A small image diffusion model, trained from scratch.
Model: 64-pixel images, moe top_k, num experts 8, patch size [8, 8].
Training: muon at rate 0.034, 9200 steps, batches of 128.
Data: trained on retinal OCT scans (Kermany 2017), 98430 training examples, 12.0 epochs.
Rows from block 5 of a small image diffusion model, named by matrix and row number. Rows with one number within an expert belong to one neuron, the router's apart. Each number is 128 + 32 x the weight over its row's rms, rounded and kept within 0 to 255. All counts start at 0.
Before each expert's rows are labels from the 100 images, of 14976 (inputs lightly noised), where the router gives the expert most weight on average: "strongest on" is what is common among them. Only what is clearly more common there than usual is listed. The data: retinal OCT scans (Kermany 2017).
# router: router (model.blocks.5.mlp.router.weight, 8x128, trained with AdamW), inputs 96-127
# up: expert up (model.blocks.5.mlp.up, 8x128x128), inputs 96-127
# down: expert down (model.blocks.5.mlp.down, 8x128x128, transposed), outputs 96-127

# expert 0
strongest on: finding: choroidal neovascularization
router.0 [126 111 134  81 107 148  85  90 140 142 176 159  87 113 144 156 115  97 208 122 146 120  91 118 103 131 108 158 155 104 219 123]
up.23 [151 120 173 186 101 225 124 148 153 142 180 123 111 130 175 133 110 117 167 118  97 153  86 100 102 162 144 104 106  99 104 139]
down.23 [146 114 111 150 106 181 118 131 110 156 128  82 161  86  88  96  70 155 122 162 164 106 128 104 127  79 149 159 134 124 147 162]
up.24 [104 136 129 104 204 141  74 121 106 138 104 118 107 124 163  96  99 136 135  44  96 164  56 164 125 149 169  99 141 100 162 202]
down.24 [ 88 166  83 146 145  90 118 149 118 108 145 157  94 110 108 180 150 127  95  95 134 153 163  80 152 149 200 123 134 169 151 139]
up.25 [ 78  64 161 116 157 131 116 123 123 149 121 100 119 160 151 143 147 180 144 114  57 180 109 141 142 166 159  68 186 124 122 159]
down.25 [ 73 165 119 145  91 186 137 142 107 125 159  77  45 141 131 182 136 137 130 125  74 193 164 158  51 137 114 176 107 111 115 133]
up.26 [113 128 139 142 148 125  78 136 183 139 139 104 105 134 119 139 131 130 117  91 144 129 128 148 144 150 115 100 150 108 135 116]
down.26 [164 123 124 123 113 128 154 110  93  83 128 118  95  80 187  99 129 137 129 134 140 128 188 139 120 110 157 151 152  87 112  86]
up.27 [123 177 123  95 163 125 139 135 110 202 135 101 171 199 116 131 135 120 162 107 127 134 100 108 111 209 177 218  96  83 150 125]
down.27 [134 163 133  70 135 160 112 123 113  55 121 131  88 127  85 157  96 172 126 123  99  89 111  87 135 111 171  43 150 139 153  97]
up.28 [166 165 145 106 140  74 111 102  75 109  87 123 105 122 136 114 103 141 132  90 157 127 132 141 126 201 122 115 132 107 111 172]
down.28 [149  87 110 160 154  99 126 136 138  59 128 103 134 164 151 150 147 125 142 132 117 190 133 141 132 176 113 167 103 132 183 107]
up.29 [129  86 182 148  90 113 125 124 163 147 108 117 109 114  86 140 157 141 109  55 205 161  98 120  49 140 142  74 135 127  73 117]
down.29 [120 134 102 130 125 125 127 105  87 112 114 122 138 153 186 139 161 167 127 167 122 139 137  93 175 159 101 117 161 100 123 156]
up.30 [161 192 214 159 130 102  51 123 149 127 161 129 141 144  90 159 154 143 126 134 109 156 177 126 125 141 124  87 130 102 132 178]
down.30 [153 140  46  98 184  83 172 101  92 128  97  94 173 124 117 161 162 146 153 124 155 150  91  94 186 113 119 137 193 169 119 117]
up.31 [170 154 153 108 149 140 127 117  92 106 152 124 169 149  99 128 141 103 115 123 120  43 112 107 114 130 157  95  94 118 102 173]
down.31 [110 141 174 134 120 138 113  95 149 157 153 197 195 164 120 102 169 139 135 133 128  87 107 160 140 156 134 107 150 119 220  89]
up.32 [170 118 165 119 145 184 103 137 175 124 132 101 159 166 168  94  73 171 138 115 139 131 146 145 119 181 142 112 103 142 185 139]
down.32 [169 133  99 123 125 195 126 117 145 162 136  79 153 189  93 116 131  62  98 161 120  53 145 116  99 114 152 177 156 143 104 149]
up.33 [ 99 144 103 126 117  59 133 102 105 105 139 116 153 191 130 132 151 106 157  86 197  89 151  77 116 180 154 215 127 172 113 114]
down.33 [ 82 142 134 100 123  49 169 132 134  99 126  77 141 181  57 132 172 106 107  91 125 107 132 143 103  82 118  16  82 149 166 129]
up.34 [134 115  77  82 102 141 113 124 139 109 115 125 118 119 124  98 180  88 108 141 178 145  64 137 114 176 136 113 177 119  87 184]
down.34 [181 127 136 166 145 118 146 107 129 125 143 159 105 110 137 103 128  62 109 147 136 168 177 159 197  95 120  86 177 120 133 154]
up.35 [165 193 143 151 137 191 111 106  83 146 155 185 124  94  62 118  96  71 140 110 142 110  81 146 104 174 110 139  92  86 141 166]
down.35 [123 130  91 151 146 136 156 131 144 189  81  95 170  67 120 112 145 120 113 127 154 125 155 118 100 163 154 139 126 147 135 116]
up.36 [167 109 133 120 180 130 166 175 136  94 118 147 148 150 118 177 138 128  98  52  65  90 107 122 130 146 103  74  88  69 112 168]
down.36 [130 121 152 140 155 132 131  97 128 147 110 149 184 139 135 161 120 115 134 151 122 116 134 124 178 115 132 137 132  89 169  79]
up.37 [145 165 149 119  91 154 129 120 139 171 147 104 166 107 234 123 131 118 102 141 134 190 117 146  93 183 127  76 153 116 136 137]
down.37 [ 93 147 117 132 138 141 106 117 123 103 140 135 134 102  56 164 103 158 128 115 136 162 128 162 126 146 133 119 190  92  55 108]
up.38 [ 75 168 131 142 135 163 160 124 143 165 130  71 117 156 195 171 144  81 110 155 165 198 149 104  98 151 158 110 134  74 121 124]
down.38 [ 93 103 109 121 178 166  73 138 187 179 127 175 138 164 105 122 117 170 149 136  94 169  86 117  86 108  89 158 143 133 155 121]
up.39 [146 195 145 171 176  88 120 118 107  83 119 187  77  95  44 137 155 123 148 122 161 133 147 126 107 193 122 139 129 108  92 129]
down.39 [ 75 116 138 135 149  71 136 123  94 179 117  95 161 113 153 140  99 125 106 118 125 108 106 133  97 182 133  70 116 141 133 128]
up.40 [111 118 111 163  99 135 102 146 121 102 136 116 127 104 151 155 190 140 145 177 159 129 158  80 189 118 127  94 124 135  89 173]
down.40 [130 126 108  80 164 128 151 114 170 135 113 113  98 117  75 143  87 117 175  84 168 150 107 113 109  91 122 147 126 130 101 151]

# expert 7
strongest on: finding: diabetic macular edema
router.7 [133 123 148  65  81  61 103 142 153  66 135 174 139 190 162 109  82 171 116 171  69 161 146 151 166 132 158 123  76 144 147 113]
up.23 [153 100 180 118 125  73 130 173 113 192 115 183 131 108  94  88 226 125 143 113 103 118  39 107 187 122 141 101 137 108 127 120]
down.23 [137 129 133 110 157 102 156 101 152 115  86 116 126 173  83 111 184  99 151 176  88 108 176 144  62 149 111 130 138 196 166 156]
up.24 [ 24 136 148 122 125 144 141 145  86 148 180  60 138  96 169 161 120 119 151 177 106  98 109 126 133 118 118 106 103 115  90 118]
down.24 [ 88 135  50 198 149 116 107 157 122 153  91 119 130 140 103 216 151  71 164 112 112 126 154 118 110 164 133 132 117 132 162  81]
up.25 [110 101 117 201  96 180 144 145 151  89 136 112 179 152 206 127 148 116 103 181 154 166  72 119  85 129  67  97 124 133  96 138]
down.25 [117 134 119  75 148 120 154 162 126 174 173 165 196  73 121 128 123 139  49 101 149 177  90 112 139  55 178 153 130 107 115 139]
up.26 [173 159 191 127 166 129 132 115 128 101 106 121 162 156 168 115 155 133 112  28 167 166  94 153 126 157 183  96 149 198 187 164]
down.26 [136 106  89 111 154 117 124 150 101 147  83 160 148 124 143 115 132 107  87 219 166 119 162 100 100 121  74  76 143  83 183 161]
up.27 [125 144  94 124 187 114 104 171 107 121 171 154 130 147 108 122  87 111  99  61 103 127 136  60 142 155 135 101 113 126 166 149]
down.27 [ 90  84 143 116 157  48 112  94 122  92  76 113 105 109 118  98  90 146 148 131 121 132  90  80 148 167 136  94 121  93 137 121]
up.28 [ 96 165 149 137 155 174 121 107 135 139 153  88 194 205 165  99  35  88 117  75 137 162 114  90 168 150 127  81 116 140 100 168]
down.28 [157 167  92  93 158 134 133 117 134 152 159 173 132 178  68 155 129 128 135 127 122 179  93 115 138 109 152  77 155 137 107 164]
up.29 [127  67 119 168 148 158  91 159 144  78 150  99 142 128 121  95 119 148 101 161 108 128 113 167 147 181  89 108  57 139 123 177]
down.29 [ 74 119  88  94  90 128 131 167 120  45 128 114 153 137 145 112  87 149  94 109 128 157  79 106 139 113 208 123  95 111  78 108]
up.30 [128 117 150 179 125 191 115 162  84 155 129 130 153  53 145 143 128 177 179  83 114 170 109 157 173 112 134 107 132 131 117  95]
down.30 [ 95  90 187 101  98 111 152 127 138  89  85  96 141 255 146 110 145 188 128  97 162 110 143 129 133 152 168  92  82 121 108 146]
up.31 [ 87 193 186 122 108 139 150 156 163  96 133  87 183 165 129 175 131 166  96 106 124 168 145 116 166 122 130  77 133 128 161  76]
down.31 [109  90 124 135 117  99  94  91 124 118  95  81 160 113 103 168 150 132 108 104 130  90 139  97  42 165  94 109 167 139 115  95]
up.32 [147 178 166 144 198 146 157  96 118  91 126 155 115 232 162 156 122 126 133  70 146 171 159 148 126 124 127 149  99 147 156 127]
down.32 [137 138 150 145  97 131 158 121 134 190 104 161 104 214  58 173 124  88 161 101  96 196 106 127 111  78  98 150 163 134 159 123]
up.33 [110 137 131 151 153 111 104 104 111  91  79 133 119 159 107 138 153 130 108  87 155 157 170 134 117 185 164 102 127 123 151  78]
down.33 [139 114 140 118 163 103 129 137 130 155 161 118 192 109 123  74 150 139 103 110 136 107 105 124 158 163 113 117 145 170 134 127]
up.34 [155 123 119 169 188  93 107 150 112  86 145  81 105 123 134 120  27 162 178 118 126 114 156  88  77 178 118 128 118  81 158 130]
down.34 [116 126 147 171 156 118 151  89 152 195 109 138 164 143 113 145 126 130 176 151 107 103 134  78 147 106  55  95 121 109 112 124]
up.35 [113 132 166 160  87 125 138 173 119 114  72  99 183 136  94  90  95 153 129 119 165 148 164 105 173 120 148 106  97 102 141 170]
down.35 [110 118  91 116 112 148  84  95 135  76 159  87 120 130 166  96 105 152 155 120 160  94 105  93  65 148  92 151 130 143 135 175]
up.36 [105  80 123  94 136 124  77 141  84 115  81 123 130 139 103 154 100  67 172 137 194 128  57  75  74 146 209 104 154 158 105 141]
down.36 [131 209 100 123 143  97 183  75 142 115 121 115 119 140 126 144 152 144 144  78 155 129 191 117 185 128 103 128 140 154 136 152]
up.37 [149 177 107 138 159 150 119 145 164  85 128 171 104 179 104 135 131  77 145 136 152 112 155 119 147  76 125 105 110 132 134 167]
down.37 [169  69 124  93 156 145  85  77  89 142 112  95 141  96 132 145 118  63 146 104 145 118  83  96  96 160 151 136 109 138 103 144]
up.38 [121  84 134 142 147 121 155 128 140 148 150 120 134 159 134 130 104 148 140 178 210 115 153  78 137 138  60  99 175 156 117 158]
down.38 [107 146 167 149 132  99 115 129 136 121 114 155 136 174 154 117  48 114 184 136 164 156 160  85 104 139 137 123 160  70 124 151]
up.39 [162 136 152 148 175  87 117 100 125  60 146 126  82 199 120 115  99 199 152 118 140 154 145 127  97 131 120 134 153 144 108 133]
down.39 [113 131 124 138 105 149  81 105  81 110 148 133  52 106  92 130  92 163 121 111 105 128 153 107 168 108 155  49 110 139 125 108]
up.40 [107 160 177  56 151 107 162 104 134 142 154 142 119 181 129 142 123 134 140  73 168  95 143 175 128  81 129 107 161 140 136  98]
down.40 [154 145 117 154 204 115 139 132 138 130 108 116 149 126 166 122 119 141 116 206 120 116 122 141 188 113  93 142 136 114 124 133]

# expert 5
strongest on: finding: diabetic macular edema
router.5 [127 111 169 111 183 106 106 149 155 167 107 157 176 103 132 126 121 145  99 107  74 121 147 103 147 141 135 157 145 111 199 129]
up.23 [154 137 146 146 127 124  61  67  96 153 167 141  85  69  71 152 160 107 147  86  67 114 116  79  93 120 151 136 118  61 175 158]
down.23 [117 119 139  83 106 191  93 121 106 101 113 135  84 106 128 143 135  95 147 119 102  69 156 127 116  66 167 109 141 147 102  99]
up.24 [136 145 152  97 102  28 120 131  95  97 115 136  86 123 157 100 142 174 130 126  85 186 117 120 126 116 131 212 134 123 137 131]
down.24 [140  85 128 109 135 221 153 129 177  59 136 159 160 196 168 144 142  86 109 124 135 104 128 131 150  52 149 126 102 134  89 153]
up.25 [130 103 145 185 137  59 165 109 129  97 139 159 183 202 153 111 137 171  88 103 143 159 116  92 131 143 112  79 122 122 132 146]
down.25 [ 99 147 159 128 140 162 147 115 101 155 194 151 131 198 185  77 144 132 126 132 147  36 154 136 144 171  94 101  92 120 102 126]
up.26 [137 183 139 165 111 158 119 106 133  51 138  49 146 140 128 159 134 124 169 160 132  95 108 124 120 134 117 176 147 128 108 112]
down.26 [138 133 125 124 175 183 157 145 131 159 156 181 158 170 135 116 103 121 127 129 183 116 126 131 141  99 146 157  92 118 155 114]
up.27 [121 118 135 133 119 177 140 144 125 152 143 116 175  69 193 106 110 151 128 158 153  98 123 138  96 168 121 113 122  80 158 100]
down.27 [129 117 144 194 127 132 122 107  84  85 132  88 160  97 133  82 149 192 165  88 101 108 116 140 123 157  33 161 142 177 156 117]
up.28 [138 115  75 133 125 108  86 103  76 158 114  35  36  85 106 104  59 130 160 114 131 103  94 131 136  87 130 133 136 130 150 127]
down.28 [104 136 142 105 152  81 118 135 117 178  87 104 151 155 165 118 146 129 123 135 117 141 123 121 154 133  97  59 136  83  77 133]
up.29 [130 145 130  96 105 114  65 118  94 118  82 126 120 111 108 111  58 132 108  51 151 124 184 135 112 135 149 132 127 148  77 123]
down.29 [ 95 136 128 108 101 157 115 116 124 139 124 117  99 111 188 180 145 146 149 171  99 119 111 102 118 171 128 123 199  97 118 130]
up.30 [168 203 164  72 147  52 147  49 190 169  79 156 170 155 116 104 136 104 123 129 100 107  96 100 161 105 155 112 134  68 159 142]
down.30 [147 115  87 138 181  91 129 166  85 140 166 158 124 172 123  86 113 131 180 156 114 124 168 126 156 145 142 119  67 164 154 150]
up.31 [154 105 116  92 145 137 108 130 137 132  69 141 162 162 147 139 114  95 104  93 128 179 148 127 181 119 174 107  84 102 102 136]
down.31 [171 134 154 134 142  83  94 156 129 112 152  95 165 153  97 169  94  92 166 123 154 111 124 173  89 129 108 110  71 169 130 124]
up.32 [148 142 160 148  91  65 188 165 130 115  92 119 137 134 141 153  99 149 108  92  62 172 103  85 159 158  98 149  60 102 145 109]
down.32 [136 115 145  85 127  60 126 142 149 140 170 157 165  68 182  99 183 164 159 101 130 163 151 148 116 181 127 134  73  75 139 122]
up.33 [111 167 114 147 144 181 163 161 132 124  69 204 137  85 143 115 158 151 109  99 123  82 105 138 145 147 119 120 163 137 134 140]
down.33 [106  77 140 131 112 127 136 108 102 122 160 121  77 114 182 107 160 145 127 167 105 138 148 143 143 124 119 110 168 128 166 150]
up.34 [ 93 161 158 201 125 129  69  74 168 139 114 163 112 136 116 117  96 166 110  96 123 164 133 140 172 152 176 133 125 100 155 119]
down.34 [109 127  94 103 186  98 163 132 132 115 134 135 175 109 144 107 153 185 133  98  81 172 138 174 147 113  97 156  96 137 137 112]
up.35 [157 155 166 109 115 102 109  77 109 105 112 130 123  85 108 140 105 133 137 131 117  56 142 116  98  93 119  83 111 142 132 121]
down.35 [104 106 114 112 104 141  96 146 129 116 103 104 128 103 102 110  81 152  99 131 111  29  95  93 101  80 171 134 154 133  84 157]
up.36 [147 151 122 129 119  76 104  97 117 168 126  11 188  83 145 142 130 125 126 110 128 127  97 137 114 184 130  81 121 141 118 155]
down.36 [147 105 133 122 115 200 117 137 146  67 105 171 111 152 193 133 175 177 150 148 152 204 125 101 117 148 148  95 133  98  75 149]
up.37 [100 112  93 148 100 212 183 172  82 107 108  92 128 131 170  83  95 156 105 135 120 239 144 117 126 171 104 150 145 121 112 135]
down.37 [115 123 131 136 139 171 130 132 100 156 141 187 142 190 184 121 127 151 147  99  99 250  92 162 107 202 124 141 153 136  63 136]
up.38 [ 84 162 178 100 104 159 129 157 124 206 138  85 140  27 156 130 112  86  83 129 137 135 122  64  80 170 118  76 129 155  99 141]
down.38 [ 96 133 146 120 109 162 162 139 147  82  85 147  94   0  75  98 105 175 157 140 158 150 136 173 145 184 145 130  81 122 140 127]
up.39 [141 156 158 140 152  87 116 140 109 120 155 129 167 166 116  98 133 171  93 107 118 166 195  85  85 148 119 171  88 128  89 131]
down.39 [117  85 159 147  96  84 132 134 117 137 140  76 160 114 109 139 124  91  77 142 153 167 111 119 117 159 161 186 114 157 158 126]
up.40 [117 151 114 129 155 114 112 126  87 148  87  88  88 156 108 198 150 120 133 119 124  98 154  80 167  83 152 125 107  79 121  89]
down.40 [126 105 209 101 207 159 111  87 187 125 170  92 106  62  77 166 103 120 113 161 130 166  82  81 119 105  94  98 114 130 133  80]

# expert 2
strongest on: finding: choroidal neovascularization
router.2 [130  77  95 175  63  97 135 172 148 103 101  70  82 104  77  86  91 148 149 147  84 149  82 148 142 149 114 157 119 110  71 122]
up.23 [161 126 138  94  93 162 166 128 101 113 145 118 118 206 124  75 116 144  67 128 127 100 138 139  70 139 162 122 167  95 166 118]
down.23 [172  93  95 152  94 107  78 154 164 149 145  95 197  67 148  79  97  78 108 115 127 166 150 157 135 135  96 126 120  92 131  88]
up.24 [118 115 221 176 161 105 145  94  94 188 123 134 146 116 138 130 157 109 114  65  64 141  96  61  31 127 127  97 138 169  97 140]
down.24 [124 174  70  84 141 140 115 160 186 123 129 144 121 137 161 168 146 125 130 154  38 105 150  97 189 127 131 125 102  81 121 134]
up.25 [183 126 140 103  87 119  75 103 171 133 126 101 113 121 131 134 122 103 112 161 125 135 195 154 134 146 179  87 110 151 139 114]
down.25 [183 120 159 137 118 126 109  91  84 131 167 109  86 132 111 117 103  67 163 124  87 129  64 101 114 101 101 145 118 127 130 121]
up.26 [139 117 195 165  59 126 143  94 174 149 181 105 116 113  93  99 119  79 150 110 121 119 118 110  69 156 136  83 173 171 182 141]
down.26 [137 153  59  84  53 155 131 184  86 118  68 157 147 107 144  59 137  95 129 110 185 113 145  93 158 105 116  88 180  61 140 112]
up.27 [158 167 115 127  90 127 154 138 114 129 157  58  89  85 142 176 141 123 172 143 157 118 114 159 117 151 133  82 163  90 119 141]
down.27 [140 106 149 135 127 107 100  95 181 113 175  87 185 178 142 183 150 103 152  96 120  77 157 178 128 178 134  89 133 167  76 166]
up.28 [104 110 188  96 124  41 128 178 119  87 137 144 101 146 135 132 146 178 156 146 138 186 165 147 157 153 137 166 155 151 107 120]
down.28 [125 107  82 108  82 171 164 121 168  57  96 200 161 145 123 150 133 142 142 103 123  16 149 149 127 140 152 140 151 126  51 152]
up.29 [147 129 139 157 117 114 105 145 141 173 168  43 151 158 118 109 122  95 191 130 146 129 112  96  68 109 134  93  84 145 102  90]
down.29 [113 121 128 106  92  87 151 104 106  65  73 199  94 137 122 149 168 134 138 119 141 138 103 115  80 128 193 146  93 139 121 142]
up.30 [121 178 111 123 144 108 158 138  97 139 103 165 164 141 134 128 130 126 106  74  82 157  77  94  93 131 182  97 155 151 153 134]
down.30 [104 110 117 121 134 119 110 150 120 127 170 168  60 107 107 117 111 192  78 160 128 166 153 140 124 174 126  93 167  94 130 110]
up.31 [130 129 140 170 165 123 146 141 153 127 139 135 133 174  66  82 133 179 136 139 189 153 144 108 113 164  94 143 146  82 185 135]
down.31 [ 95 147 156  80 121 144 134 123 126 144 110 108  65  90  73 104 171 165 141 138 112  54 158  84 114 132 154 169 141 148 100 136]
up.32 [140  89 100 134 169 125 125 165 125 101 150 123 134 161 170  69 148 134 154 140 175 154 111 101 143 169 101 133 142 136 112 184]
down.32 [127 155 130 123 161 131 113  74 126 155 100 141 160 140 164  97 118 106 151 110 202 141 148  93  64 120 150 149 127 116 123 187]
up.33 [186 125 124 167 103 138 117 134 141 131 137 112 123 135 130 133 127 189  91 153 101 129 132 154 118 125  92 106 125 133 133 139]
down.33 [198 148 128 135 124 134 136 126 187 153 147  95 121  82 107  67 101 157 166  91  59 148 162 205 128 221  87  79 111 129 133 106]
up.34 [ 73 119 169  77 128 118 173 106 137 155 157  86 159 172 142 157 126 116 112 183 126 108  98 148 145 117 123 147 141 136 121  83]
down.34 [122 130 115 203 158 113 125 136 154 133 111 139 167  85  59 145  81  67 177 131  95 104 183 160 145 162  86 163  97  75 172 108]
up.35 [ 85 126 169 172 151 131 102 143 125 138 130 142 157 139 136 130 129 110 155 136 176 161   9 101  64 124 190 110 143 164 117 143]
down.35 [103 118 107 120 104 120 140 106 143 128 108 131 126 166 125 141 139 150 140 114 176 166 206 123 153 110  97 132 142 169 188 170]
up.36 [139 173 148 138 135 130  55  82  92 139 172 132 149 110 152 140 132 111 108  50  91 125 121 123  86 169 152 108  86 134 111  60]
down.36 [161  77 145 135 155 115 160 151 108 142  87  54 121 159 108 115  96 149 153 142 112 159 111 111 170 148 118 128 129 171 101  72]
up.37 [113 120  85 150  73  80  80 102 135 156  63 117  85 127 136  83 106 171  71 104 110 179  85 129 110 121 118 138  98 115 123 162]
down.37 [164 190 170  75 150 137 152 161 115 124 170 126 202  93 138  78 105 153  93 114 119 107 151 139 178  86 113 106 147 117 121 118]
up.38 [ 94 175  91 175 151 118 129 100 110 145 148 102  83 107  70 142 136 156  87 101 151 115 137 156 124 169 110 131 156 103 193 191]
down.38 [123 160 121 102 126 144 141 116 115 196  64  56 154 108  78 138 137 125 157 109 131 138 140 128 115 112 135 211 103 121 136 112]
up.39 [127 107  80  73 110  96 144 124 124 159 128 115 132 130 143 169  90  69 177 100 188 146  82 149 119 142 133  93 111 170 148 150]
down.39 [114 187 167 152 145  86 104  55 132 106 117 136 125 148 159 161 124 113 121 133 153 159 173 119 147 140 145 109 154 141 158 146]
up.40 [ 84  87 125 167 152 137  61 166  98 209 125  97 115 128 123 159 128 106 128 103  89 153 114 107 152 144  99 118 139 142  78 127]
down.40 [139 162  79 119 128 113  87 135 123 145 139 119 117 197 120 128 112 158 119 154  77 102 158  97 105  92  83 214 133 142 126 112]

# expert 4
strongest on: finding: normal
router.4 [128 116 112 163 137 134 168 111 155 174 133  97 198 124 122 116  66 186 132 134 123 150 107 113 138 114 112 180 169 104 150 127]
up.23 [124 154 128 127  73 174 121 176  93 163 179 123 178 105 190 141  25 151 167 111 104 152 103 128 115 156 100 117 105 100 180 137]
down.23 [150 131 140 112  74 103 138  84 144 115 136 133 159  67 201 157  33 153 161 134 135 129 141 123 154 145 168  72 139 155 175 142]
up.24 [191  37 110 178 126 168 129 119 156 124 115  58 153 107 155 136 115 137 143 151 122 176 138 187 109 178  60 164  97 116 130 116]
down.24 [128 151 150 111 124 133 192 143 106 125 146 156 152 119 108 184 106  90 166  75 157 102 152 178 116  90 146 124 114 214  92  91]
up.25 [108 143 176  74 160 125 105 123 143 113 150  42 132 144 145 115 104 123 121 105 121 128 126  94 175 152 111 105 122  89 117 120]
down.25 [136 174 143 161 148 106 123 143 125 109 120 190 125 171  98  99 170 123 166 114  57 125 152 101 116 114 143 142 101  99 131 128]
up.26 [138 116 125 103 166  93 146 136 122 177 101 139 122 132 120 161  74 157 185 106 151 124 203 109 147  98 147  64  91  86  87 100]
down.26 [136 131 140 126 147 103 108 136 190  88 102 111 137 193 140 113  97 142 164 145 126  73 120 123  86 126  88  99 136 133 102  83]
up.27 [173  99 155 155 170 119 107 150 142 187 199 119  88 194 147 141  87 166 169 114 149 136 142 100 129 120  95 134  90 111 147 117]
down.27 [183 179 130 128 162 167 155  73  90 145 101 185 133 104  99 183  90 144 193 133 122 121  80  99  86 114 132  53  99 151 131 103]
up.28 [132 136 138 164 123 154  96 103 132 150 155 112 118  99 173 154 172  86 100 133 148  84 141 153 155 155 102 102 112 147  87 113]
down.28 [104 119 140 101 115 116 161 129 158 113 130  80 119  68 130 112 116  87 116 130 125  70 110 132 132 135 115 146  96 136 138 127]
up.29 [208  75 117 149  82 162 138  71 184 171 107  93 109 159 167 127 143 126 100  34 149 151  50 115 108 136 102 112 154 128 119 118]
down.29 [186 156 123 150  74 169 100 174  90 143 150 144 135 119 132 181 115 107 102 175 117 140 177 151 148 127 161 130 159 147 106 100]
up.30 [ 68 143 114 137 103 162 130 142  73 131 118 152 191 158 167 137 149  99 110  79 111 209 123  86 117 162 137 188 127 145 104 123]
down.30 [130 110 151  89 167 221 123 121 127 160 126 184 164   0 112  99 118 131 119 124 147 204 153 155 138  86 146  55 153 115 147  90]
up.31 [161 155 122 124  92 181 163 141  87 134 112  50  85  91  86 131 115 150 166 168 160 137 103 166 114  95 133  68 164  95  95  78]
down.31 [141 110 140 143 114  20 118  97 136  97 145 165 100 138 119 108 128 146 131  79 136  85 137 172 122 156 137 108 102 135 136  87]
up.32 [156  78  88 146 146 125 112 110 121 157 107 112 150 127 120 173 133 132 110 117  93 168 196 123  72 141 159 122 110 121 115  79]
down.32 [153 119 184 138 137 115 143 136 126 118 139 150 144 142 119 110  93 109 107 108 105 150 102 161 153 130  95 121  95 144  99 117]
up.33 [141 146 126  83 115 107 103  70 128 133  73  62 164  98 154 125 144 130  87 121 164 182 124 103 131 162 123 157  72 164 114 139]
down.33 [ 91  95 126 121 128 154  82  98 107  96 118 161 133  97 103 123 100 142 131 106 155 173 103 110 164 212 118  71 185 138  80 104]
up.34 [142 112 102 165  81 153 154 139  92 164 140 150 143 143 144 112 122  89 157 109 143 178  98 124 139 143 115 142 111  93 106 146]
down.34 [119 145 164 108 117 114 145 106 164  68 117 113 196 102  91 139 120 123 144 116 161 130 131 146  65 112 165 120 170 116 109 147]
up.35 [ 89 147 183  82 154 109 166 143 202 118 151 113 180 176  90 160 112 128 104 127 138 177 125  98 147 104 118 117 151  93 124 135]
down.35 [121 131  58 130 191  73  83  87  92 101  94 162 227  26 122 183 109 131 185 127 129 137 113 117 164 164 101 172 175 150 131 105]
up.36 [ 96 120 152 141 125 151 121 139 101 148 105  80 118  96 188 124 149 123 100 103 184 223 151 122  73 133 147 105 137 124  89  93]
down.36 [136 163 119 122 124 146 143 101 133  86 111 152 128  85  59  67 104  71 155 136 118 202 178 148 181 120 105 126 105 163 160 131]
up.37 [ 81 134 135 155 160 194 114 153  63 181 114 134 122  84 151 127 125  82  76 121 122 115 139  84 162 159 101 164  96  93  90 105]
down.37 [138 126 150 155 119 216 146 144 148 111 118  40  94  99 125 114 147 139 144 104 123 128 125 110 112 137 144 119  79 111 187 130]
up.38 [108  99 132  81 109 168 105 127 141 152 105  60 133 118 151 111 161 110 121 119 121 159  68  99 115  78 106 114 108 165  48 164]
down.38 [124 129 123 123 115 112 177 120 108  89 110  50 101  39 143 118 151 137  99 106 132  94 126 125 181 151 178 130  90 161 135 140]
up.39 [126 125 139 166 126 200 112 109 100 137 190 133 178 141 119 162 171 156 115 124 141  73 163 145 148  97 133 118  81 166 135 125]
down.39 [ 64 157 147 106 115 213  96 117 146 153 100  97 111 112 178 132  97  98  79 106 158  77 116  81 130  81  89 140 156 142 128  86]
up.40 [126  72 139 106 126 132 102 135  81 177 127 146 157 158 171 106  72 109 215  83 112 172 114 133 124 146 136 108 100 105  96 158]
down.40 [155 151  89 100 151 129 127 144 135 183 144 150 153 175 104 119 203 122 161 178 109  94 108 145 127 124  91 173 114 156 133 121]